config.yaml
arch: "jasper"
precondition_frequency: 20
merge_dims: true
lr_schedule: "poly"
Rows from block 7, named by matrix and row number. Each number is 128 + 24 x the weight over the matrix's rms, rounded and kept within 0 to 255. All counts start at 0. Numbers have three digits each.
# short0: shortcut pointwise conv, stride 2 (model.blocks.7.short.0.weight, 144x112x1), inputs 0-55
short0.0:123098151125111088153154124126131110146149140142083155097106138108158145121151112108115114100136150107112131162150098145133154115138160099111135135184134178137157123132
short0.1:145136143117155148101128081121104142112210103131126100121156106138113198131133144129133132074170087129146104150138101158150106115127203097173082136157134126122166102165
short0.2:139147151096118128156162100150136124144126108174067129112101117115113151113194153079125144097129165107129148133112140102152182101180143110140107132126102152133120107091
short0.3:145143120118157106076112135112124149108134156149137124138163134133150160114143126127100094162133130097144083084151125092132122149160136127120141136108160134132157102141
short0.4:108121140124130106119114131110093137128111135117112147100098123138127157089112117215166115136153120109150096079116123113135130123138106151094112106132157147110117132119
short0.5:117099153103130144103145133116143157124116197126076184094108125150175156138137155114099140116155160127089131085124094146131126108150160139103131147118135107128146135154
short0.6:108131135128170162155168103137103108119116100127153158114120114074115138102110133113083147141157128113143105128127125137119135151137149179116134161217149160119136152114
short0.7:129140100144146116134176134175123113118115129135131168151120111119112135115125144126184102167132103123112049102126149131148135100120132095094094136154139150168122121126
short0.8:175125099131105128158145137136142136146106132135165118074114097125145158139121128141107141100094129129150137146185088132128149091125128126123101141142130153145155114111
short0.9:113112107108068141131142065146159100144127086161126098110140145136158127091152118111134119141124148135081092141162126138109179097199158084133119112138137152124172141132
short0.10:108130097133169098129118165128157108162128145125177114152139121118153132119096125101127145132118123124152094072146144092135140121149160152136112139176126180123106146105
short0.11:144135125129123124164183149115112147178107171149151095158113148113148105114122148131108096124133117138170171132131103122142117117096154085119147102136157187152154109100
short0.12:093111126152131132127147101112158108092120099133156172114129127176112165115138169159128137099121135105128106086125127126132133139116118143127127190165183146122171122129
short0.13:129130091125139143123126138111148158135115146134112123121137128131140135143126134139128079125137142217138101085128147110143167157094142132151137140129159148143114153131
short0.14:133133141163101113147133116128186094041113123104138120158094167093148165118105139162127151138150064089110147083157152132158175095146125121102118161121149163127121151087
short0.15:120137121155138142138142131116145119123131082167124118121162119076139112125118169127146122151160116108095123146143106142111150132144179117183092101163114143116152106111
short0.16:133125143107173088133102126141110093126133112151144110146110131123102152115141074116113102125141134155120139147107136119129121102176138103092108104152171156131145108109
short0.17:102167156165151122115153134086130135121145142168141171080142099123132118108100145158095122138108120131098126144095106106110142122123120147116152142109160128095088112154
short0.18:102100152124145161132072145165152117116148100129089107141106109147162132141102132136121068117202116078160130081174129151096152129140094150149161120120123139107127134148
short0.19:130141112108106147119124167124111128113131131090078110156140114116114123101200171142110123135131130135165102128193116128153149148149096169059164085111138152123148132088
short0.20:115149122113091103144132128108138141149158160097135114134073120123145105139110101101124158139117120126124097154149120127131184073140095126150134111125160099129126140129
short0.21:131106101146111161128105134092167138105122124136138124126088153133130098128082140131147173114137171099114125102106175085115142158179133081150104142128088159094146186141
short0.22:148128093154174132124129140096124125102097128178137103103141100127122154126140132088103125153144114125110121143145107113131118150139144136148132113105146142127131116122
short0.23:133153154122137151145100114117119107119140171185112120115138119102120170114139149151153110092106109106102125088134109148149135137143133097129095111107122116119141167120
short0.24:102126123106123084182122158131134129098126097151152145137111099124122096127123116130092136122129172114102077064174107150119152117167125117154172137156122158118133099127
short0.25:103158157102128105164161166122155131167112125155086121097101147105150149120133178095115113156112179107121141117177146108087126133101129154132118201116116136127175126157
short0.26:094100164112138101145114129124139101100120119133157102105099127136157109113101152123130154166103136096133110114161103170111145149151163169135083092104130083102125148152
short0.27:126107113140125100158126155101134131130109160134128137101107107087094111124123133077114140148175174146117058120140111155097176110131137136153127107113112145156108107135
short0.28:175139157096167124157187103115180131108118118147114120158112131126174127143135135133118153098127099146145155119160113123086116126126158140139138189149148128132122128114
short0.29:082194133099167136176101107119143113096119111150123106130125110128104121140095153124135115092193164114111090140186088102117101107154157140172158154136168138135153138105
short0.30:119154112095106124157150093092137110110104128142101092093117163116161166119088173064142158118145129146098131105169087175100137168111126133094162133127181132137120088153
short0.31:127151154121113119122153123122151137119130133118131088120066138113129144087119092105126158127135109110109152145140127144143136111118147148121106115134144129126130106091
short0.32:132136112112191145196122147139093192120125132098090123147131120126137105124186133102093106127137123119134130109133101124147158111132133146124171146140123147086166119142
short0.33:121070132103200119152141127165145097155133129106140128122127120137127138117170100141126149125111178125153101103112107089142146134141097196159116102108148096097118144106
short0.34:113135118127154091121106117121136080097107157187113130125086123151145097116120121112112162096133095115122168148108116088135133091113128171161156106144149135137152150125
short0.35:082094114065139136146108131132138056062180149122119091120166130172124145109126106059148136159161173113075106095154122094151120180131134137147120133120103136125129141122
short0.36:186133097078126152138149108118126101127098147123103119119121107152137107142092135086142163137132126178129086127144089125125081097143181107097078107141147202116156097139
short0.37:104171089108155104159152171114149103111130110122103116140150114139102120112172157105146168118101103137089123105126142095136163129146133122131099123181106105120169117157
short0.38:139185161124134140180149111129124100147126131133116095164106151116122149103140116134120066119123130174115141113130051147166127110134151164192110136157110147127124130110
short0.39:112156164116133166132182123099131078100101137120157149148073131108130146117163148129120120152109105167120130103139190067109115133120112158105134142136135133129156162098
short0.40:113192137102183140099133091125132120086148143134109102143100117117141126062130108129110153162093107139127116114195150126080140113129128140099094150159118085136172144112
short0.41:113118108132156111142146082172094102122121131169153126132114140120137145117141139105118098131126138097116121139134166081115090144181120180109157154113135138121109128123
short0.42:169074133177108116154192171103117102116077124115129124098099169169120107101126122099129113126137146108138105142086128114123131126141153110148107133143136158144166151137
short0.43:106170171125150122143123140103117136089166098113126134121109119126083121101101125154158130147100128168126100109133120130134105145127133111109125122118184162143131128121
short0.44:095135086123109127166151111149131117141084145127113093115128089165136155122103106097123129114113125081121112130126141098152166118151138128134122112112146109131153156088
short0.45:094112110092112123111126164142138123110161127126147132137147092187123135101142131138106120145162114147121104110119089085151124118114123121115157117146164175150167156149
short0.46:126139106126085123178135148100129123082188109121136095137130124114132191106100141119113151088118129113128101144121109147162182111150102114165107132147122119124138124116
short0.47:139142150153109127130097116144145103140100083144138124126156139134082156123141168108125123104125131120125133121100138101090148135112140140090195133130142160118194137131
short0.48:126163148150140116117142143143121108127091161153141117184118144102134121129143153129130185089140114099102172148129156137149131098111141167125173126158151137160141118138
short0.49:165138153125144167124149140102121122104078160140112136157096132138097174127094149117142166105135130114107152109089121125132120134114123112116155093128119128118113140121
short0.50:126121119151127095135127097115120057107202120210107154071084102132126160096159140143126145134141160120157115055143130132128108091149148115109111133112097100157100142115
short0.51:138100131152118133179156128100173152134157149097113142080134096150079104096155125114092136157092124099106136180124159170150167146140095149087121132142159172117106105098
short0.52:076129151113116119126117158147122084129092094125135134172142143097124129123120099137123154150089209123058121123112075108099121127140156112132111125135180157171127118124
short0.53:117129106182112138152180124150132115127103141139086103108071131177120124177131148108116145160130137134157128110125141050106113138135135159135119120116183121100130136126
short0.54:104083150123102113156115180169132119065104104124155083101135100136151140106128106119102102129093140098103139111113116104127113118144138128138130113137135152104125158125
short0.55:119127109124128111157134135111106128105126142112136206078104178104149133101141162085143133117121106124120117064127137086104134103130091123097154106145107107183136121084
short0.56:111124131150157150138097119118107127080138113141114150145075117116127134130140110145091145143202145141115126136150107123130134165120152115150114110110141155103146122142
short0.57:093141130103143149124135136121139120164154171139151131098152142089116092135162141100131139126105128164123123159093115114119134115136152132167136130114123144134106106175
short0.58:119123155070126161133135180145122108113113114119114118089096117118117113126104180117145129106114114119087121099153083141097131117104143114159173178109156151121137136130
short0.59:113134115080123109143110103148142141157145129134094105127129090107120098122107117132124156114128122131111123138172128109134130140137114116166145105139178170116161128124
short0.60:111161127109160134112141136114124143151119111109132103139129143178099151122106095131163107102099168091125138122101119093115132168148125133143111102174127154115138129160
short0.61:118096122124155113131148168168170119092103129137134144138110132142093138071088127104091128161191151090136137124132152120096106139117137121149104091175142169129115141177
short0.62:171091186164119140129168121108113136125150108144110122118151170118160130119134103099096131116146120097109120125111102168148141138116120127122113124136152144127147118162
short0.63:111135126095120109136141113148128123117125123148070125124119109122126150091145155092107146144147101121119101124178121124067109142129123083084117207193168114144127125153
short0.64:116088161122130125126082162089106110144130157196104106091165145145128107103138090097109105121132123086131142119137135121103151060155106099104091146162126176089099170113
short0.65:136130139156180115142115131144176113122105153147144141107092125087151143133129112161152124116101113177148107119130137123194165129180155151104114126134172129121137161136
short0.66:134113144125118109122157122100182099095149189172126138166127117175115169112185141120133121128115140115101098131160107106128124142132095133124136114197086137126148146130
short0.67:117158149068133105141095128135098139099143101148091118162124144182091148150082111146123115114115121139148123167144077111103133123168151076164112176111105128129125143117
short0.68:115109145125104120120135127111095150124137127215131155143131109108136097076182139099126109172162092120144071121142100122125171105143121133101141146062162150127137127096
short0.69:099100123100124136129123141151101124119072095149141153164118144113134142142134108144100135149149123167140111155126136131123120131113151133127123122146158156115123126190
short0.70:116121112116133185088127140132151090128139108160104103148101107157123146128100124142127134083137176142111089130179132136113121162163164123156108095136108123090149144139
short0.71:080090169136139140160118117134150084175096118141152159154121137125134118090129161185138103112116135105127143141165122074160147105124141115138141099148129110138138130126
short0.72:122176104068142162088109086113145145147162090117146093133117140096110135106133157120159123154137108157161139155157163120129113119108108105181147097179112138145112088116
short0.73:098148170080107155164113105167131105096098128142110118117116183119119165109153077129161141142142112134114151160109075140126091123129145130117108114105143130113111121102
short0.74:115122086154154154132130142099151076117138165173129121118150160098104128141147139112123130109128108111087109102116148147098170118161113112121100137128104139154100125122
short0.75:148110171141143132158093140114178174090109118130156126088120122140198145123139117107107066152140114177108133119135121139116196096080180098119163118119147149130141122126
short0.76:115141110146103107169125092130101117140146101108097158146115122115109151099132130139126126148116098123147152170141116125121108134150099113094158160142144104167109106080
short0.77:091168185080127146133120159116146122093120114121151114120098097116141134123114107140107165146118100135116057133148065113110144099143116138113119090115097112121152135116
short0.78:094159121133178103130130135084104137167134143168133112162108152112097105107119141148120118149123108108143088111126147102103153105207191123112156122161129126162101115152
short0.79:094102170094140097134099112113182136133182115149103146143151143130147142106081163138128130187134114100139161095146150114111148158143142128122139178150116112122126130166
short0.80:122127133106141132148125146096160113128122153148151134145131104115122138155123149122135140124157125215138122139106103104126142138178133146121124090089139130103149109145
short0.81:130137167090127128147159144134153155086123132115144108129088161122096114138126126165142119131107113192094147140144116116104131169124153113133126139082123115110114116142
short0.82:118135129149154138161091138157118114147124107125115142181042096114153130168120095114113124170154142155073106103141096120140121126133184084101125142109121124166135112129
short0.83:101108132143113099111115123117133165155144112131122147107145126131124102154142141129090171103116110122092147165140100135106121168149103117128128141116176157112107130136
short0.84:123119142102143099105157093140142112153167108111115103155143192080189177112110100112129079137140118114134136138147127143119141106102150181131129141117149140119149107119
short0.85:136156146136147098142137143113127142148122099118119111106139122118096162142119114150121129142105135122089103147087136121156113106136155139116120143109142114139121109143
short0.86:123142096118160094121116124113154152115111184126137216141120112121119136120120118105122143163164126126144127121147094130155126130098140102114094156129113129156162105173
short0.87:155154099120081115082090129112165132134134115126066125145115146134119108104099144132103183137135103117120152135139110116127120115121083135123202112107093171129173120109
short0.88:154091161149115173149119114153122110093122142164127132102103135105115083051151117145125167153112138135148099164150131150113125109112111138122124100126079135143134134149
short0.89:106183146109116176125102111134121127149139126118117160116121117132118131099088086164127134102112110153117103086140134136120160102118131131151130121128136125134200122110
short0.90:130162153101131118155109109111137124165161130136119143138105130144080127124113092114117098151077118120141182103120138140108120139126114142140172104107128156105164150111
short0.91:120118162110113130111121123097158095118081181136153085169144148128159147119137184157117100163148141123126112152098125153135118128150084143148104112128154156155108126163
short0.92:120135144151090141110174115102107171135138147121116126124078141116133106131161134136140161090116101096128140127122144074139182127167125124136169148125134128114167142144
short0.93:099104118096141153115128129127131167086123134075131137109139180088133096148126131102144107142111126085129113118168097158102119113089114156136124163125141141104117138108
short0.94:131189147163142085135126070159134131121160161155161184119096160112113109117145143122147085161140139113104100082173127127077124116127100110168152158157135122139159104133
short0.95:107161161084095115123137123126114142158115159120108122157135077127112152123113140104125117127136158112124086126129112145161110078187154094120079103144148123157160095084
short0.96:111125185152129104109161173140093115097097134113124123117109148080135138113147075093124145144104122123143082157119119086102128121150133102151109118147146111137101128143
short0.97:115095171151120148153110134102132119110149113128104143121133170118140163126133124093125163115106114136125105148112122144138148099127147111115118115114132133106140090147
short0.98:124126114127116106192133131126134128082126128152148104140106143123108105117122123111139121130180146104139115123131149108112140114131134106092200130131123155176157127117
short0.99:116113118119118082135115127119168128096119109128130134128099102112085112134117127112067166087120129138140112139099138160120132142109144148131156121171123130131152084158
short0.100:155129101112147130115159099098128141121175112156154114138142119177113128137128184127129129123111114112143110123134106088120128123148133143157089135111174095089177130128
short0.101:124135132111133109103144157104100135143164163160117199080141113105180138111134114135125130116130184143173143081149119133131111127162155107225128105134137143108122098130
short0.102:081153140142128121133140172144124132112156121115128117089134089112115106099122130091124172128126113163124122149179120112132160132134104179142134126122195130137130141131
short0.103:141135140145114117136131109139131102114121181138112140108124099171114145091138111094140102127142125088116108124119121149130136117144136103141129152153139142134136096122
short0.104:113168129136120121147122185114120101183102120104116178161109106093123122104127126140184116073129136091172150137115110156131097167115151133149097141143113156111134136112
short0.105:130145096228190128151120118205089086109140109126110140139113140129119115143119130111146109138147122114129110139120160117117109146171147170114125146108140131101159116113
short0.106:140104181124142053086166108108126141133164116133120102109120099158137120103181110152110104137105138094076135113119114089107110085103144132105129128123186147113126126129
short0.107:129091110112105141163138099100117124079123122101095118144147111152101125098141097114124164138134107145144138125126095187093131124107095127104129160178122172154146153147
short0.108:128121083133134156125107126137120138153104211130121155154145120156146158151119138115104148143109124107143103111115139111170106135120105151159069138120143149135125090116
short0.109:136164137107151116147097157124138096118100181123132106146134136123129150095115145143144171065121155115144140098134098128177134119158133099104138111146112143139127126147
short0.110:093134108120130101163109104159138145109131131156067120111110107108166145120158156168117158081107111140097107131110137131157156069140150138121121122211154099117139141144
short0.111:083136142139116115179114120112151117136146160122105129130134121146134114098118137118098115142186115150170094120129112160095098123139113112140188114159128139133137108151
short0.112:138175140158178126130134157161152104150130126097082143122162078118118145152128127138126141108127137108159110103105109121102097110156144079077151161139137129135114160113
short0.113:146122172146130109102117132138131122112156159107089145107117119138140067110153128108094130096157132155109120157159142151129180139111120146146126150140109139128115124056
short0.114:114109105086100149166099107149146091132127112085126112111122135115137123135162163145150121137130094135132083115141137151110164136127096166126111146117122152145136147151
short0.115:120124107142074134115178124173136123166142133106132135131161055137129146089169122129093118117147121135108117154159146141093128132118138120116122102109125165117130145140
short0.116:146094135152142071117126102133153175143100114141154110128142133132156155136106132103087130137119096096107148149126156150131109123096080076114125180092111143161126132104
short0.117:117106151137127111143092111167116098116163109178080122139102109103104135114181120149130099094152126098133114087129132127117129116125120152137109150133170161095131091117
short0.118:130113080098143085111134099171143108102196159145096120093064138117130127123181136177143125106088145131116156141104112088126132116070075127106147101156129139123151098115
short0.119:137181154086168074096132116106147095126146153136104107113148120129106112094112115081104131216153122122130150128143117102087106109132106126111109130178136110118153206069
short0.120:092154145128113115127124131187139127116108111129140142151124100104134110118227129145136147158132154108110120134158151076135163098142109136139114134176116149128073124151
short0.121:129161164115158143192149142142106099115141114155136100165116126166118149095132141093081140180084210162130103165131127098115151146101158132100156138163116141110133151117
short0.122:156144143146145137069162138084126133122149128166118133173148117088130150166127125095136152117114156144100126078124138142153136154107173148085142104118105166149125126151
short0.123:109140096085123113116116145185154123176186128129111093144122182078145161099095092085120124184083146132130118099142095082149159139120123162154159061160167124102128152124
short0.124:122138133122184142160113124078176122109137127145115091096132154111118112167141103127113160102128115148170114158147102090163109120144112150138152132134167172120118123116
short0.125:129125112130135130115152134117125148124113101129110117101137130131154153100155099115123150116124120141114116127107132132146136151102124158145074142182130161134109145125
short0.126:099173148106134097126163110115186115133111119129084170105161098111113122152130116150129144115130106101194136113160106165100112097093113146114120103145145152110152132130
short0.127:127141140137138118086178109134150073113083160142124098154112116130144158131127161155150130110112128072139149096149132129136159136146129100109142117145185135137112129117
short0.128:150134183118102113102112145100136144106164108148125142105098100123180135098114140163118138139115128169139125144126104145095147139136156117073137127118130146128118131131
short0.129:068105136124145140144129105138154149109144175089127117116145132106108162146158132162125128144134120111111111132130092157150103149131118140142098154165141116133133108124
short0.130:125201145087111158117137141157129098132155139117098120111115152155107121100114133085135163144151121153133144083102091129110147149110113128108104176100137146098109119146
short0.131:118143135127149118138176148146106166125143104233175101112123148102125077116107106129159152121111132117132149115141129139135128087148082129143103137123121220148145155101
short0.132:106140113110141124143138134133101101114109132103153139142178133100125119124090132128122118152139142110163123125120116103093120125138146146105151182123201116106165127083
short0.133:110133162148105140118067140138157147091121121134110077106150089120156165108139148147085123120158114103125130139107137109125112118147113111099160113133154132141138144107
short0.134:149096130134143106111120131171109118156098150124133128109165093089085116137125134125120115148092135106134148176148121131129114125120134144139148116111136138133140091107
short0.135:128119153146144159100153118124154123132088157128154141130168154106138127113149101114125083114106119121117146142105123136132147113106152155128142131071122126134093105121
short0.136:148093209111167153087194104130147140119136131128121124133153165097181115097132117126115106112108129115115155107153127145098136129106143138115126167138133122133134121134
short0.137:123130099115131125098119132143112095079115130091122074094134144131141106099126141155134169124128092139085142156171127129120204116143104156104112110132127130158132108129
short0.138:111163143114113155138123117197083156145144102150160108155162090108162098095142112118148104107080128082131092136152107113105136128129160145161118172140149159182147129131
short0.139:082149101147136134109135125137139082142103133161145126081142178128110143111107169123147152135153100123105148107131113104129100118110149151121138125148134104162144136164
short0.140:126131111104114111132165146121128125129154134142137109124163142141133092121203155108179168148129127147128115143123117105119155146192132144107124114098163171125131127098
short0.141:096153182113119104170101157090097101120142183196092120143131156128127094103128133075144183107090110159139107141142115136087135132183135153122120120115162134134171120138
short0.142:141130125091100151156164140154094145110151136131128108101110084113124122114105136088122074110104095124118090124137120118118158157145126182174131187155155125151124132122
short0.143:094120117120123110093108161129134141133119117070102118144134165137140130143108136122108113176107119119104150130132157109125118148205116123128132156090153161127149147123